config.yaml
horizontal_flip: true
widths: [64, 128, 128, 128]
attention: true
Rows from block 6, named by matrix and row number. Rows with one number belong to one attention dimension. Each number is 128 + 32 x the weight over its row's rms, rounded and kept within 0 to 255. All counts start at 0. After the name is the row's rms in percent of the matrix's.
# q: attention query, key and value (stacked) (model.enc.2.2.attn.qkv.weight, 384x128, the q third), inputs 64-127
# k: attention query, key and value (stacked) (model.enc.2.2.attn.qkv.weight, 384x128, the k third), inputs 64-127
q.42 100 [174 107 194 122 122 124  93 100 144 142 119 102 113 156 143 119 129 139 133 126 114 148 127 157 115  97  87  94 101 150 140  96 124 144 108 118 139 113 116 154 178  72  93 163 139  89 129 151  95  76 120 134  99  98  90  41 128  85  98 133 186 167 105 126]
k.42 099 [126 104  89 134 100 158 147 115 151 177 179  42 159 166 134  84 114 101 161 101 128 124  78 207 150 174 128 138 170 190 112  86 128 150 139 148 124  72 102  86 111 122 160 102  98 156 115 118 131 115 146 141  88 103 124 116 173 152 100 102 152 148 106  69]
q.43 099 [ 72 129  98 168 130 203 153 130  99 165 152 129 166 157 202 104  48  88 129 118 202 126 102 147 121 144 201 153  75 114 137 145 138 105 103 157 101 122 109 160  74 129 108 154  83 158 171 137 168  86 133 106 163 118 112 105 138  68  54  78  89  89 157 106]
k.43 104 [156 148 130  79 151 125 115  95 146 135 129 132  72 125 105 119 138 133  89 135  96 151  71 164 134 214 155 103 170 146 173 135 116  86  90  81 110  73 104 140 149 128 104 170 160 160 132 150 170 150 109 140 200 160 135 107 138 176 135 165 119  80  40 125]
q.44 109 [116 160 113  78 155 144  68 156 140 203 157  58  81 207 136 174 131  83 116 131 133 177 133 118 121 175 156 153  89 116 173 114 111  78 150 152 138 156 167 140 142 149 130 138  91 105 157 113 106  30 107 205  75 141 106 141 132 136 103 151 114 178 158 119]
k.44 103 [161 111 178 102 118 157  82 130 168  96  88 129  95  69 131  51 112 175 166 112 118 124 164 127 185 121 196 165 104 138  96 123  85 120 115 123 132 124 128 181 149 135  89  88 154 166  72 130 180  85 126 142 122  97 125 146 146  84 207 143 133 107 122 122]
q.45 093 [148  88 115 180 162 160 132  93 117 116  69 130 139 158  71  94 146 184 128 104 145 132 166 178 101 140 168 123 117 126  90 134 101 136  98  97 151 149 182 112 112  92 140 110 188 192 118 145 149 156 117 130  95 123  67 113  55 122 130 116 113 122 136 205]
k.45 102 [156 152 150 111 146 101 119 110 120 113 126 124 135 185 163 104  98 154  58 107 142 144 136 135 101  74  62 128 105 125 128 146 106 114 137 154 119 158 105 132 145  93 177 110  61 126 134 141 103  65 100 137 126 195 129 137 113 183 158  83 161 124 212 181]
q.46 096 [ 79 127 109 132 147 100 159 120 150  60  90  87 159 113 106  84 133 160 125 152 133 149 169 132 140 115  72 154 146 136 135 135  86 109 128 149  78  79 153 117 122 135  80 140  93  68 124 147 175  84 160 178 156 101 139 156 129 157  67 165 178 175 147 139]
k.46 099 [150 102 150 141 183 105 198 112 128 117 147 111 177 107 175 166  67 192 152 107 143 123 120 153  70 177  30 115 129 166  64 149 118 122 110  90 105 129 123 125 172 106 166 115 135 184 150 107 146  97 109 153 134 109 130 129 114 148 112 160 165 117 135  98]
q.47 093 [155 108 113 112 143 160 112  74 120 146  79 104 137 156  95 126  64 164 141  87 101 143 161 107 130 139  97 168  97  76 107 136  95 116 160 137 113 129 115 163 121 194 116 117 156 105 148 117 163 155 193 122 157 152 169 131 132  79  92  75 159 157 137  70]
k.47 087 [105  47 133 116 124  72 160 109 103 129 155 166 120 107 113 177 118 166  82 135  77 144 130 137 113 152  64 127  66 143 143 130 121 143 139 110 157 145  89 147 112 137 188 136  95 114 116 148 134 198  99 168 157 129  71 106  89  92 123 143 111 115 129 107]
q.48 104 [177 158 144 104 154 105  79 113 139 110 146  93 131 105 151 122 134  96  53 143 153 116  92 109 157 155  83 123 120 143 157 109 187 145 148 168 150 173 176 169 159 140 128 110 152  88 121 177 116 106 191 152  85 152 117 171 119 193 122 210 132 138 100 102]
k.48 103 [132 143 138 167 111 193 192 154 122 143 125 190 140 109 183  78  65 126 125 203 141 129 229 123 120  73 109 157 159 162 103 138 162 175 119 148 105 136 109 130 111 109 142 119 105 136 109 129 118 103 159 163 103  91 117 121  83 122 116 101 143 105 159  80]
q.49 106 [134 119  97  84 146 112 155 124 182 111 134 142 125  76 142  74 124  74 125  94 100 129 103 164 107 139 164 120  74 128 121  98 169 107  97 175  89 141 121 114 161  82 144 117 154 157 144 103 141  85 103  95 185 183  91 174 135 153 135 148 170  83 156  82]
k.49 102 [133 121  93 175 162 110 159 162 131 168 115 189 184 156  96 111 168  90 139 161 102 167 118 174 124 126  99 140 153 191 150  91  88 105 126  96 108  98 148 148 125  90 123 122  92  92 113 145 145 114 137 113 150 132 180 128 174 123 109 156 115 173 117  84]
q.50 096 [161 125 158  79 138 146 186  66 124  82 135 140 176 132 146  93 191 111 153 106 143  95  74 163 124 161 162 114 152 131 101  65 103  92  58 130 149 116 112 140  83  95 156 166 122 102 153 160 125 160 127 132 167 138 133 122  86 148 107 130 115 123 113 152]
k.50 103 [ 71 111 138 211 144  88 125 113 125 131 116 131  86 184  67 162 148  41 120 113 152 154 140 104  92  77 116  84 114  87 151 115 110 151 166 126 138 193 102  39 159 219 153 115 162 138 118 155  79 119 105  94 141 115 144 202 115 142 138 138 173 129 166 149]
q.51 095 [107 161  86 140 124 137  95 213 128 129  66  45 190  89 111 172  98 113 147 134 180 153 163 164 165 145 113 194 160 124 130 102 118 119 153 111 110 110 184 153 132 122 158  70 162 125 119 133 123 143 152 105 130  86 138 172 121 133 128 105 134 123 187 196]
k.51 088 [ 95 115 114  70  87 165  56  97  94  85 150 174 102  74 186 163 142 160  76 146 130 130 142 126 137  64  93 160 202  92  66  92  54 103 168 147 131 139 137  99 155 140 160 134 181 137 141 174 116 121 201 144 159 116 131 124 113 133  69 135  88 131 190 107]
q.52 090 [ 81 137  84  82 134 151 125 173 163  63 102  72 100 133 161  72 125  96 143 117 149 105 169  84 126 166 134 119  68 129 151 131 184 110 165 121  98 105 115 216 114 147 146 116 133 116 145 140 115 153 155 149 152 152 113 192  97  92 131  79 145 189 132  93]
k.52 085 [130 109 117 139  84  97 115 146 152 157 136 182 108  88 122 150 130 136  94 174  86  77 187 108  77 100  90 134 150 138  96  95 113 171 156 112 132 120  62 130 175 103 185  86 146 105 138 138 130 159 174 154 138  83 170 146 145 118 121 178 136 127 119  74]
q.53 088 [120 105 135 102 157 136 109  94 143 109 128 162 154 149 208 127 126  92 125 142 133 118 154 151  98 170 155  53 129 103 125  99 158 125  58 134 202 145 112 135  84 130  99  94 159 110 150 153 185  60 130 150 108 101 133 195  59 146  14 166 111 156 142 119]
k.53 090 [110 141  86 159 182 120 132 116 119 144 149 188 134  67 127 142 117 138 118 203 113  96 117 163 165 158 131 131 190 162 128 122  84 136 144 117 118 199  68 154 127 180 135  67 105 198 148  92 152  89 104 131 149 134 101 102 112 119 105 151 140 138 103 138]
q.54 102 [179 152  82 128 128 131 170 130 126  97  84 107 159 101  85 150  97  92 138 155  75 155 153 136 125 155 111 117 139 154 112 151 136 130 119 143 104 151 162 102 116 150 103 159 137  77 178 136 150 115 153 119 166 125  99 158 155 159 164 115 140 131 207 118]
k.54 100 [ 58 134 101 113 174  82 163 104 147 168 134 154 147 124 102 140 140 163 135 109  89 138 123 109 155 160 149  93 114 135  77  92  44 145 119 105 122 111 142 127 139 162 107 143 146 147 104 106 131 170 125  50 123 110 101  79  89 142  94 133  76 152 138  97]
q.55 102 [144 114 163 147 111 157 161 159 129 113 204 167  97 128 154  75 154 125 162 137 118 177 149 160 151  87  94 114 158 140 132 133 137 122 146 156 173  79 121 174 147 133 113 123 129  99  54 131 139 147 153 181 128  77 197  90 215 160 146 133 165 152 127 151]
k.55 100 [140 156 130 197 116 145 196 169 170 122 123 132 122 140 146 195 139 174 157 150 119  90  77 116 122 140 197 110 190 114 178 141 130 123  96 123 135 169 147  78 110  47 157  84 139 149 128  77 129 132 178 146 129 140  63 129 140 136 104 125  94 175 146 107]
q.56 101 [188  76 144 117 109  97 127  64 121  66  98 153 137 108 125 126 133 159 105 153  82 189 123 130 175 161  75 134 156 115 146 145 125  86 140  83 130 172  99  63  82 130 134 123  84 130 155 104  63 167 106  97  99 133 115 120  87 125  78 131 122 134 112 145]
k.56 105 [159 121 131 119 134 153 131 155 134 140 197  77 141 157  78 142 137  81 120 110 139  74  61 120 133 159  68 150 137  58 120  92 134  90 108 176 123  80  87 108 125 146 148 132 178  80 183 122 102  86  95  87 138 115 132 105 155 142 116 141 123 133  88 202]
q.57 098 [ 46 136 140 196 124 156 139 136 126 163  51 152 140  96 186 226 130 112 162 150 121 121  85 153 120 129 169  85 138  83 116 154 145 118 136 127 139 122 125 152 118 122 110 121  73 146 105 133 111 108 133 146  75 123 167 159  92  68 116 152 141  92 123  87]
k.57 092 [170 113 127  99 103 137 112 125  80 105 182 105 116 118 141 204 169 127 111 123 115 213  69 100 145 110  86 128 129 148 202 168 112 127 155 132  83  82 153 130 182 180 111 122 183 164 142 101 124  91 141 108 125 147 112 168 125 183 104 155 120 134 106 107]
q.58 097 [118 115 148 181 136 122 108 177 128 185  63 133  95 113 137 161 121 101 136 150 125 194  98 154 143 169 132 115 101 117 105 154 118 126 199  88 179  87 128  65 155 141 182 131 124 141  96 135  85 120   1 121 142 130 179 142 159 156 127 142 151 100  69 122]
k.58 088 [105  86 140 119 127 137 119 128 105  70 131  99  64 152 135 112 129 156 144 100 159 103 130  94 125 119 137 101 113 112  83 112  51 124 128 101  85 119 190 129 135 125 156 173 102 153 157  49 147 128 167  75 107  97  68 128 154 171 133 149 146 147 145 152]
q.59 107 [103 159  84 170  47  97 117 134 104 151  90 149 142 151  74 136 106 127 125 121 131  92  65 135 117 195 142 107 151 141 108 126 150 166 129  99  88 135 126 145 117 104  80  59  79 146 121 119 176 144 101 124 142 100 164 126 119  84 151  90 141 131 114 137]
k.59 100 [187 154 161  95  93 150 107 122  80 127 139  89 146  56 119 180 135 151 145 103  71 184 108 134 155 120  92 120 151 171 117 146 150 124 191 121 113 135 131 138 160 180  60 199  79 147 130 169 145 112 168 111 144 132 158  97  62 106  96 104  66 158  88 157]
q.60 099 [120 119 200 173  91 175 133 130 127 105  86 171 151  88 140 124 173 173 127 145 178 127  91  76 114  90 162 172 131 134 109 132 103 198  70 127 122  72  93  88 144 107 157 100  90 147 124 158  87 184  84 113 152  81  89 136  81 129 164  78 142  77 119 125]
k.60 113 [ 59 139 112 142 117 102  82 119 125 111 125  79 122 147 135 146 125  50 153 149 115 150 109 147  87 191 158  91 136 111 116 131 136 116 168 103 124 137 179  75 144 133  74 150 190  87 190 116  84 158 127 126 153 118 183 124 132 188  96 107 136 154 119 139]
q.61 093 [149 121 176  73  72  99  87 104 101 140 146 188 158 117  48  94 144 139  95 103 163 128  54 177 181 135  72 104 120 146 117 109 136 114 143 155 155 114 136  79 170 148 144 106 116 116 158 117 181 114 126 146 139 143 151 107 125  97 106 169 107 108 122 149]
k.61 100 [ 84  93 117 138 166 113 144 201 156 133  93  94 104 142 122 113 144 146  98 188 168 162 176 158 168 121 168  98 139  77 125 133  75 139 153 101 104 194 115 108  89 141  93 117 131 135 114 142 107 126 156 156 175 161 120 157  82 163 128 112 109  89 134 137]
q.62 086 [112 140 151 176 165 111 136 100 109 170 109 155 126 108 255  98 140 128 181 115 103 104 108 106 117 147 125  95  71  53 163 111 166 185 124  89 112 123  89 183 133 119 110 181 138 156 119 127 125 123 169 102 143 110 153 105 109 120 183 122 129 103 152  91]
k.62 098 [152 181 147 154 145  76 149 129 119 167 121 145  80 120 101 174 136  85 129 128 141  87 102 172  78 142 112 150 135 147 208 174 152 144 185 111 148 120  53 179 130 145 158 107 137 184 139  86 150 124 103 141 103 215  55 104  94 139 140 121 118 139 110  92]
q.63 109 [133 140 152 129 162 113 133 171 130 117  76  85  92 142 199 184  86 131 125 175 140  58 128 133 158 120 143 131 153 106 152 102 132  92 124  65 122 201 196 173 159 155 104 111  96 145 137 153 113  56 159 108 156 127 111 165 127 109  97 123  93 199 139  82]
k.63 114 [118 142  85 107  84 181 144 128 137 163 178  89  73  90 160 104 180 187 100 146 123 110 118 120  77 115 119 176 146 143 113 147 103 116 102 177 127 102 118 117 132 113 101 115 149 141  77 159  99  99  63  92 180 180  83 123 102 158 161 119 140  87 110 162]
q.64 077 [119 174  88 141 155 168 116 110  70 134  89  90 221 114 168  80 183 185 117 171 119 154  98 112 115 148 136 147 101 110  84 158 117 173 152 141 130  71 119 153 126  90 132 186 141 153 111 127  91 160 105 156 116  85 116  69 152 109  78 119  90 134 163 139]
k.64 084 [ 59 134 111 127 146 109 129 240  88  71 115 105 178  47  94 103 109 103 150  98 124 101 164 149  94  53 101  84 144 119 143 157 146 132 127 146 173 156 147 108 161 114 113 116 148 146 167 122 105 141 108 188 193 157  78 136 103 127  92 120 163 128 114 118]
q.65 101 [173 137  90  62  84 125 144  78 159 100 105 139 106 103 134 191 124 142 155 136 143 107 164 162  85  90  76 145 158 151 133 125  82 126 121  60 132  79 133 167  84 102 128 165 156 112 121 184 106 128 146 144 117 151 100 191 119 127 187 129 156  69 152 141]
k.65 101 [155 129 200 131 171 126  55 102 129 136  94 177  97 171 112 136 190 168 132 154 122 131  71 134 205 144 190 134 129 137 122 112  70 143  82  98  97 152 111 152 113 116 109 156 165 108 108 110  96 111 135 116 104 141 158 139 131 109 130  66 107 131  85 112]
q.66 108 [168 146 140 142 139 136 129 114  92  91 155 162 111 171  70 150 138  90 123 135 176 187 101 154 116 172  89 116 119 114 103 125 179 124 171 120 114 156 160  99 146 134 165 128  75 101  73 132  98 103 123 119 101 112 113 190 145 129  79  81 164 145 109 160]
k.66 110 [134  92 144 160 122 136 145 154 133 103 135 125 116 180  98 183 134 137 148 136 133 155  92 119 111 165 165 235 111 152 130 188 121 140 131 165 128  77  93 122 128 164 149 123  56 151 137 105 173 194  94 114 152  61 167 127 125 105 108 133 121 146 124 112]
q.67 099 [110 173 118 152 105 157 112  37  53 143  93 169 152 160 107 138 138 148 129 150 128 139 140 160 100 156 177 113 123 167 108 109 146 122 158  78 180  67 176 137  81  90  76 201  96 139  99 116 115 199 150  77  90 185 106 162 132  64  80 101 165 128  80  86]
k.67 092 [135 131 167 169  91 130  80  89 138 166 182 118 152 104 153 161 130 146 139  93 147 142 104 124  92 157 133  98 105 120 177 126  80 120 144 142 140 166 135 141  86  60 120 101  81 107 181 104 151 197 192 141 175 129 213 120 157 110 107 115 208 160 123 116]
q.68 098 [ 82 147 161 108 154  84 106 159 147 125 187 108 160 214 107  84 145 105 120 117 121 131 106 139 162 138 115 106 143 185  90 170 146 108 139 108 135  82 171 106 147 128 122 147 132 127  91 114 143  28 141 163 121 138 123 159 101 132  60 107 192 158 110 118]
k.68 092 [135 106 136  84 122 130 128 111 133 146 133 148 102 137 123 101  71 143 174 162  90 145 135 132 111 126 178 134 121 114 102 116  44 121 122  92 122 118 163 152 130  98  87 127 122 107 107 176 188 150 125  97 134 115 160 138 127 139 129  94 127 106 236 166]
q.69 095 [160 159 111 117 137 145 133 113  65 145  70 167  47 100 125 116 160 169 150  84 128 136 120 182 113 136 150 118 124  68 189 123 121 158 170 161 133  83  94 187 103  96 119  99 165 111 117 138  77 108 145 115 132 136 110 125  73  87 131 164 180  88 183 112]
k.69 086 [ 46 108 160 152  84 175 133 168 183 128 126 144 163 147 137 128  86 167 135 164 158 142 158  86 154  94  91 144 113 110 147 150 134 102 132 142  84 193 151  99 146 118  64 120 106  99 115 137  51 132 156 130  91 122  74  95 125 101 149 106 138 106 165  74]
q.70 093 [105 125 109 104 143 107 131 130  91 111 129 135  92 106 119  85 141 137  90 167  88 117 150 168 143 147 105 117  94 163 149 102  74  78 174  92 204 135 121 132 139 137 121  99  99 155  97 157 106 130  90 122 157  88 117  91  94 135 136 145  85 127 193 136]
k.70 091 [ 68  67 135  91  92  93 114 138 182  70  86 103  78 126 133 156 132  88 111 119  97 154 220 152  92  85  96 136 174 128 143 120 123 140  92 151 107 155 151 122 100 189 147 173 141 149 138 115  77 108 126  47 118  64  97  68 125 170 142  90 110 120 138 108]
q.71 097 [125 181  94 102 125 108 114  81  94 130 160 144 119  70 115  82 123 102 144 123  80 105 135  77  74  71 101 135 130 162 121  83 145 117 104  54 188 134 127 141 133 109 148 101 121 137 167 126  74 185 128  77  84 124  98  75 115 102 131 158  92  98 135 117]
k.71 100 [124 124 189 180 128  98 120 141 122 136 118 147 132  87 139 179 126 142 124 119 131 107 146  66 129  98 209  91 168  86  76 148 158 203 107 106  90 101 151 131 108 113 160 176 135 149 150  88 102 108  85 102  61 147  97 112 138 180 133  81 143 109 100  94]
q.72 099 [157 182 168 120 110 132  89 123 193 160 132 142 194  89 139  99 163 122 151 116 179  91 170 138 112 141 145 113 107 124 111 151 137  96 103 148  81 100  90 126 127 170  29 117 140 142 139  92 140 170 157 155 158  90 135 132 146 175 151 119 134 182  82 161]
k.72 085 [189 144  97 113 141 182  93  97  91 135 165 115  96 135 187 155 123 134 129 163 101 133  74 173 159 145 109  63 104 162 117  93 175 131 139 114 127 173 138 144 136  49 153 117 158 164 101 115 192  99 149 167  64 133 130 188  86  92 140 172 112 139 163 110]
q.73 093 [192 140 133 178 110 125 106 112  67 110 127 108 100 107 123 168  98 177 173 152 218 134 102 134  80 101  88 149 161 122 129 143 184 113 128 192 123 155 165 130 134  80 182 176 151 144 149 121 107 157 114 116 101  58 138 133  45  62 149 143 133 154 154 164]
k.73 094 [128 138 142 182 131 136 152 141 123 120 114  69 188 137  98 142 128 119 122 129  63 109 153 111 166  93 111 128 174 175 106  82 132  77 160 161 137 138 154  91 105 101 120 130  92 154 182 123 102  92 118 192 142 136  65 177 145 102 123 133 108 109  84 123]
q.74 106 [ 95 129 129 133 128  80 172 127 109 141 117 209 156 131 121  86  79 145  81 156 103 152 146 165 118 100  88 168 133  79 152 170 134 154  82  94 137 148  93 131  84 161 123 116 147  88 116 117 154 135  72 113 147  79 111 112 149 110 156  95  82 181 112 122]
k.74 103 [ 84 176 110 106 193  83 137  55 160 127 124 120 117 126 156 156 157 126 151  68 103 122 123 139  50 115 152  65 103  56 158  73  77 162 143  94 118 142  98  82 163 119 186 120 115 157 142 113 102 149  97 136 157 144 123 161 138 107 127 152 121 130 117 140]
q.75 091 [159 167 172 127  68 137 202 120 127 180 109 138  94 112 106 100 110 108 131 126 110  89 137 128 117 131 145 116  83  98 145 154 133 136  95 123 134 105 134 133  80 104  50 150 135 101 106 156 125 153 138  97  87  58 157 129 170 142 162 107  89 121 168 168]
k.75 091 [ 87  83 108 123 158 103 133 104 174  58  81 119 162 137 125 169 114 114 133 123 152 157  66 139 106 129 118 181 100 107 101 121 179 149 131 149 116 171 140 115 153 136 179  91 148 131 178 108 119 163 132 177 115 107 130 181 187 128 123  74 126 117  94 103]
q.76 107 [142 110 159 150 114 118 144 117 160 129 108 211  82 109 137 111 106 123 121 109 124 182 123  84 123  80 154 110 133  70  93 111 119 127 141  61 102 147 162  82 140 144 163 107 141  74 115 105  96  97 147  95  88 137 136 165  89 160 175 154 133 161  72 140]
k.76 103 [120  95 189 121 170 105 172 119 135 173  70 165 138 151 112  16 167 137 116 165  75 109 163 105 100 149 141 100 169 178 146 136 122 178 142  98 132 134 148  62 115 137 166  96 134  82 121 106 186 131  86  73  96 131 131 144 160 225 131 104  99 149  95 125]
q.77 098 [143  97 124 160 113 169 114  98  96 105 176 110 137 108 112 114 128 173 168  83 101 158 144 156 223 168  74 105 154 128 180 107  52 123 143  81 129 137  80 154 140 101 128  94 116 115 132 119  79 157  98 156 139 142 168 138 134 129 104 177 139  93 109 153]
k.77 105 [ 90 102 140  66 122 160 179 136 139 144 131  70 158  73 148 130 170 165 141 148 123 146 146 192 147 111  77  97 136 146 161 130  74  91 103 212 146  89  71 100 160 166 137 139 155 176 108 118 116 153 192 120  76 129 124 142 124 131 121 180 108 162  90 145]
q.78 112 [138  75 146 180 118 172 167 187 118 160 144  88  95 123 161 108 129 119  99 132 119 132 153 125 188 151 126 105 140 121 128 188 134  99 144 203  93 173  81 156 125 157  83 197  96 191 146 109 140 131  59 124 120  85 116 116 174 117 152 108 133  94 122 142]
k.78 098 [177 161  59 102 145 123  80  82 106 109  87 107 147 172 152 136  98 137 138 102 131 148 157 131 135 127  79 160  93 114  99 165 133  49  96 122 157 157 138 164 158 126 117 129 134 133 150 132  92  96 100 158 107 155  98 176 160  74 117 131 140 120 163 154]
q.79 096 [145 185  83 121 169 114 139 169 133  96 170 164  78 146 111 151  67 170 148  97 194 144 173 130 113 134  72 131 115  92 110  78  82 117 128 141 136 125 135 100 145  95 130 146 138  94 146  87 146 154 138  83 172 137  55  95 115 161 132 231 121  98  96 150]
k.79 096 [131 119 175 139 116 145 140 139 150 119 132 185  98 162 143 112 213 152  81 121 128 138 111  96 130 121  90 106 182 159 156 107 119 112 113 127 137 167  96 130  60 158 212  76  98 116 146 111 121  91 149  84 187 135 117 119  71 143 113 129 144 144  89  67]
q.80 102 [134 103 147 193  89 111 110 152 129  86 116 101  88 182 155 112 109 153 140 184 167 125  93 166  94 150 103  95 141 155 136 124  33  73 104 107  83 140 137  86 119  88 190  65 112 158 158 116 129 149 179  98 113  92  91 123  38 140  80 132  91 112 152 124]
k.80 106 [142 105 106  98 128  96 140 122 140  85 108 157 184 162 135 110 162 108 179 119 131 160  87 111 148 169  89 167 169 166  92 140 118 143 112 186 152 129 138 108  77 140  97 138 115 156 159 110  65 114  96 100 163 132 152 138  98  85 155  89  91 168 114  87]
q.81 101 [111 141 119 153 133 115 122 104 111 140 112 185 127 164  62 131 128 132 146 178 116 166 107  92 125 129 141 133 140 165 123  80 105  51  55 142 109 148  89  68 160 121 167 102 131 116 105 127  91 120 143 108 110  84 112 114 144 140 135 131  86  87 190 130]
k.81 108 [140 100 101 125 174  99 100 131 177 131 127 135 147 217  92  90  87 111 123 144  78 122 133 135 200 112 124 142 128 115 137 140  67 157  79 171 111 154 140 176  97 170 125 133 130 124 137 135 124 103  99 102 148 140 120 113  69 116 116 101 124 122 115 113]
q.82 097 [139  77 155  90 138 133  87  97 146  92 123 122 129 135  98 199 134 173 113 112 138 169  77 178 103 119 116 188 160 172 158 137 150 156 167 129 125 114  83 113 121 122 122  96 162 123  63 139 150 147 150 211 108 180 146 116 133 152 101 188  79 144 124 108]
k.82 108 [111 135 147 116 123 132 183  63 102 169 101 129  88  76 154  78  88 151 149  95 130 154 138  98 168 129 101  90  64 134 194 158 122 117  91 166 108 117  89 181 178  98 127 155 176 165 127 129 151 115 138 109 119 154 139 121 109 126 151 192 131 151 142 154]
q.83 101 [130  94 160 110 129 154 103 116 185 106  87 159 147 153  90 124 158  92 102 137 106 121 168  80 165 144 157 140 179 105  97 139 101 121 131 132  84 118 172 170 131 155 114 187 187 200 126 117 125  59 133 141 185 200  72 191  69 100 126  57 158 139 154 123]
k.83 104 [ 88  55 126 136 107 100 149 161 138 111 165  92  78 158  79 144 121 104 123 135 109 101  86 136 114 130 153 143 146 217  99 115 150 125 149  54 155 137 139 136 139 180 145  96 157 115  98 196 126 126 158  78  72 137 112 148  97 122 124 152 158 182 166 166]
q.84 099 [ 48 112  84 106 171 116 141 164  57 160 110 105  97 115  81 110 120 126 127 150 196  99 111 195 103 135 129 115  90 193 140 121  63 111 124 121 167 182 105 116 131 126  83 113  99  98  72 128 135 161  91 109 156  90 186  68 136 167  98 117 134  79 162 110]
k.84 103 [130 112 142 119  89 113  98 119  90 157  81 157  75 153 132 130  73 119  76 132 118 115 162 143 135 102 107 119 153 124 151 159  72 118  96 161  67 100 104 169 118  95  91 207  52 127  89  69  99  82 102 114  93 143 119  62 119 127 102 147 196 147 160 115]
q.85 109 [116 112 101 120 120 164  76 137 105  95 135 116  88 194 175 129  92 141 182 149 137 155 155  82 140  77 128 223 137 145 149  77 152 132 170 119  91 119 124 195 120 178 119 117 142  93  59 131 125 127 130 145 175 134 152 116  89 106 136 106 182 148 129 158]
k.85 106 [144  78 173 134 145 165 113 115  81 100 114  69  45 156 148 145 103 165 143 152  93 148 156 217 144  81 130 169  61 180 131 122 144 126 136 147 138 161  77 180 213 145  89 106 133 137 104 139  79 115 131 138 141 141 112 152 137 134 119 138 114 178 151  99]
q.86 104 [145 119 141 127 134 122 146  80 130 160 134 197 168  66  73 167 177 129 101 122 154 154  97 172  53 126  60 140 124  99 117 112 168 155 103 126 109 152 102  84 125 174 148  96 144 119 116 157 120 116 145 170 130  95 144 167 151 118 152 140 118 112 159 145]
k.86 109 [135 178 118 124 114 127 104 109 151  79  71 165 155 182 154  83 107 116 141 167 126 116 142 119 187  92 152 142 119 127 150 207 100 164 141  84 158 146 138 110 125 150 178 137 117  94  68 106 145 135  84  69  84  99 147 112  94 127 137 161 152 122 136 138]
q.87 098 [189 164 153 184 134 133  89  71  68 124 129  86 183 119 110 139 112 165 132 157  77 106 144 114 102 127  83 150 150  85 129 114 115 126 128 137 151 107 110 167 142 118 189 132 138 197 106  95  97 177 162 169 117  95  88 159 115 192 106 171 144 112 193 183]
k.87 098 [109 140 110 149 144 120 133 192 147 131 111  62 139 117  59 127 145 154 115 139 149 124 145 154 179  94 156 126 106 160 116 162 146 109 151 128 183  74 153  88  72 168  87 112 167 113 157 184 106  54 111 135 124 123  97  41  99  99  68 127 138 100 125 149]
q.88 118 [142 108 166 102 113 149 124 118 159 148 144  99 193 156 125 142 144  94  79 119 107  82 146 100 173 112 128  87 162 109 130 127 157 168  76 121 147 143 137 158 210 153 175 180 164 153 139 111 133  68 175 221 106 133 169 183 110 125 136 151 143 130 175 112]
k.88 108 [127  82 105 132 113 163 105 169  90  88 125 102 141 129 123 136  82 137  94 162 117 118 145 148 165 103 112 189  78  77  78 126 194 143 187  64 167  86 174  97 134 157 128 112 144  59  71 141 197 151 169 147 112 133 159 130 134 115  92 148 154 120 177 193]
q.89 083 [163 147 111 126  67 118 210 193  88 149 101  94 108 151 111 142 121 141 131  98 133 125 162 157 108 107 148  90 122 146 110 127 112 159 128 157 124 161 183  76 140  85 107 146 146 137 132 143 130 159  93  80 117 134 133 114 163 128 107  91  69 130  55 128]
k.89 092 [127 121 102  74 126 103 149 117 166 166 144  74 140 109 139 121 138 101 113  41 175 134  66  86 122 207 112 147  88 118 122 116 142 149 148 114 151 109 113 108 122 102 116 143  78 103 151 134 127 155 136 117 100 174 153 113 144 144 149  71 164 159  78 116]
q.90 087 [135 126  97 102 105 176 174 153  98 144 147 153 103 184  67 153 132 132  85 139 163 143 147 151 178 143 145 174 131 107 104 163 137 101 154 136 133 103 116 148 108  99  96 107  96  63 111  78 147 158 138 132 100 113  43 138 122 166 124 134 174 131 129 195]
k.90 088 [116  56 134  89 143 119 166 105 163 125 134 203  55 124 119 151 100 161 162  96 161 123 141 161 112 169 126 184 102 105 142 105 108  92  65 186 140 141  93 130 104 147 153 104 145 129 146 111  88  97 116 148 124  95 126 107 130 116 157 168 108  88 147 140]
q.91 104 [ 98 118 146 149 107 136 108 211 143 145 156 178 162 189  71  95 103 178  94 146  96  78 110  61 146 155 127 109  94 175 175 164 153 123 130 146 111 127 111  56 128 117  57 171 123 146 149 188  95 154  52 171 119 105  62 134 105  97 150 101 155 129 157 133]
k.91 098 [ 89 130  79 134 165 168  74  78 102 123 167 106 148 145 117 108 123 134 158 139 117 101 152  92 133 129 116 110 102 109 112 134  72  88  99 117 156 134 139 156  91 153 119 107 138 103 146 164 153 105 179 137 152 124  67 146 153 117 142 158  91 150 159 173]
q.92 103 [166  92 126 135 112  76 141 115 153 146  97 142  36 120 144  86  61 173 143 144 104  65 102 181 146 135 124 117  96 186 107 181  89 103 120 125 167 121 135 103 182 162 112 139 121 143 138 135  99 143  12 141  97  76 112 148 119  96  90 151 103 135  89 108]
k.92 097 [152 150 112 134 143 141 134  75  72 100 106 100 167 145  68 123  96  97 102 153 101 185 110  96 131 134 116 163 138 129 166 125 118 168  75 163 149 142 111 110 183 127 145 186 140 113 117  76  93 182  84 126 138  86  98 185 151 116 118 129 145 184 152 171]
q.93 100 [ 71 146 131 183 188 153 122 126  65 107 131 104 143 150 110 181  39 115 167  98 138 159 193 114 142  78 113 101  89 105 116 108 133 168 164 182 126 141 151 206 130 172 179 112 154 111 115 142 182 115 146 137 128  94 100 193 108 170 130 115 158 141 117 131]
k.93 094 [151 145 148 115 117 196  54 180 155 126 151 153  89 105 146  99 147 188  98 139 151  60 141 135 112 110 169 182 188 154 179 138 124  82 136 149 197 107 112  82 141  83 146  77  83 137 129 228 140 104  65 137 119 197 146 120 133 107 119 135 140 106 128 140]
q.94 112 [ 81 153 120 153 133 137 157 127 101 131 114  75 127  87 152 132  66 133 150 171 128 181 127 119 144 110 127 172  82 129 143 136  78 157 160 126 144 157 119 181  95  84 188 158 161  57 108 145 131 129 112 181  95 131 152 145 161 139  66 114 134 175 101 160]
k.94 105 [116  92 105 131 106 125  89 136 100 147  79 139 129 126 108 147 153 148 116  73 170 103 149 120 135 106 175 135 120  96 183 150 172 146 155 203 110  95 136 105 159  87 130  94 113 190 177  95 103 144 158 199 170 202 118 151 120 106 133 136 175 127 133 118]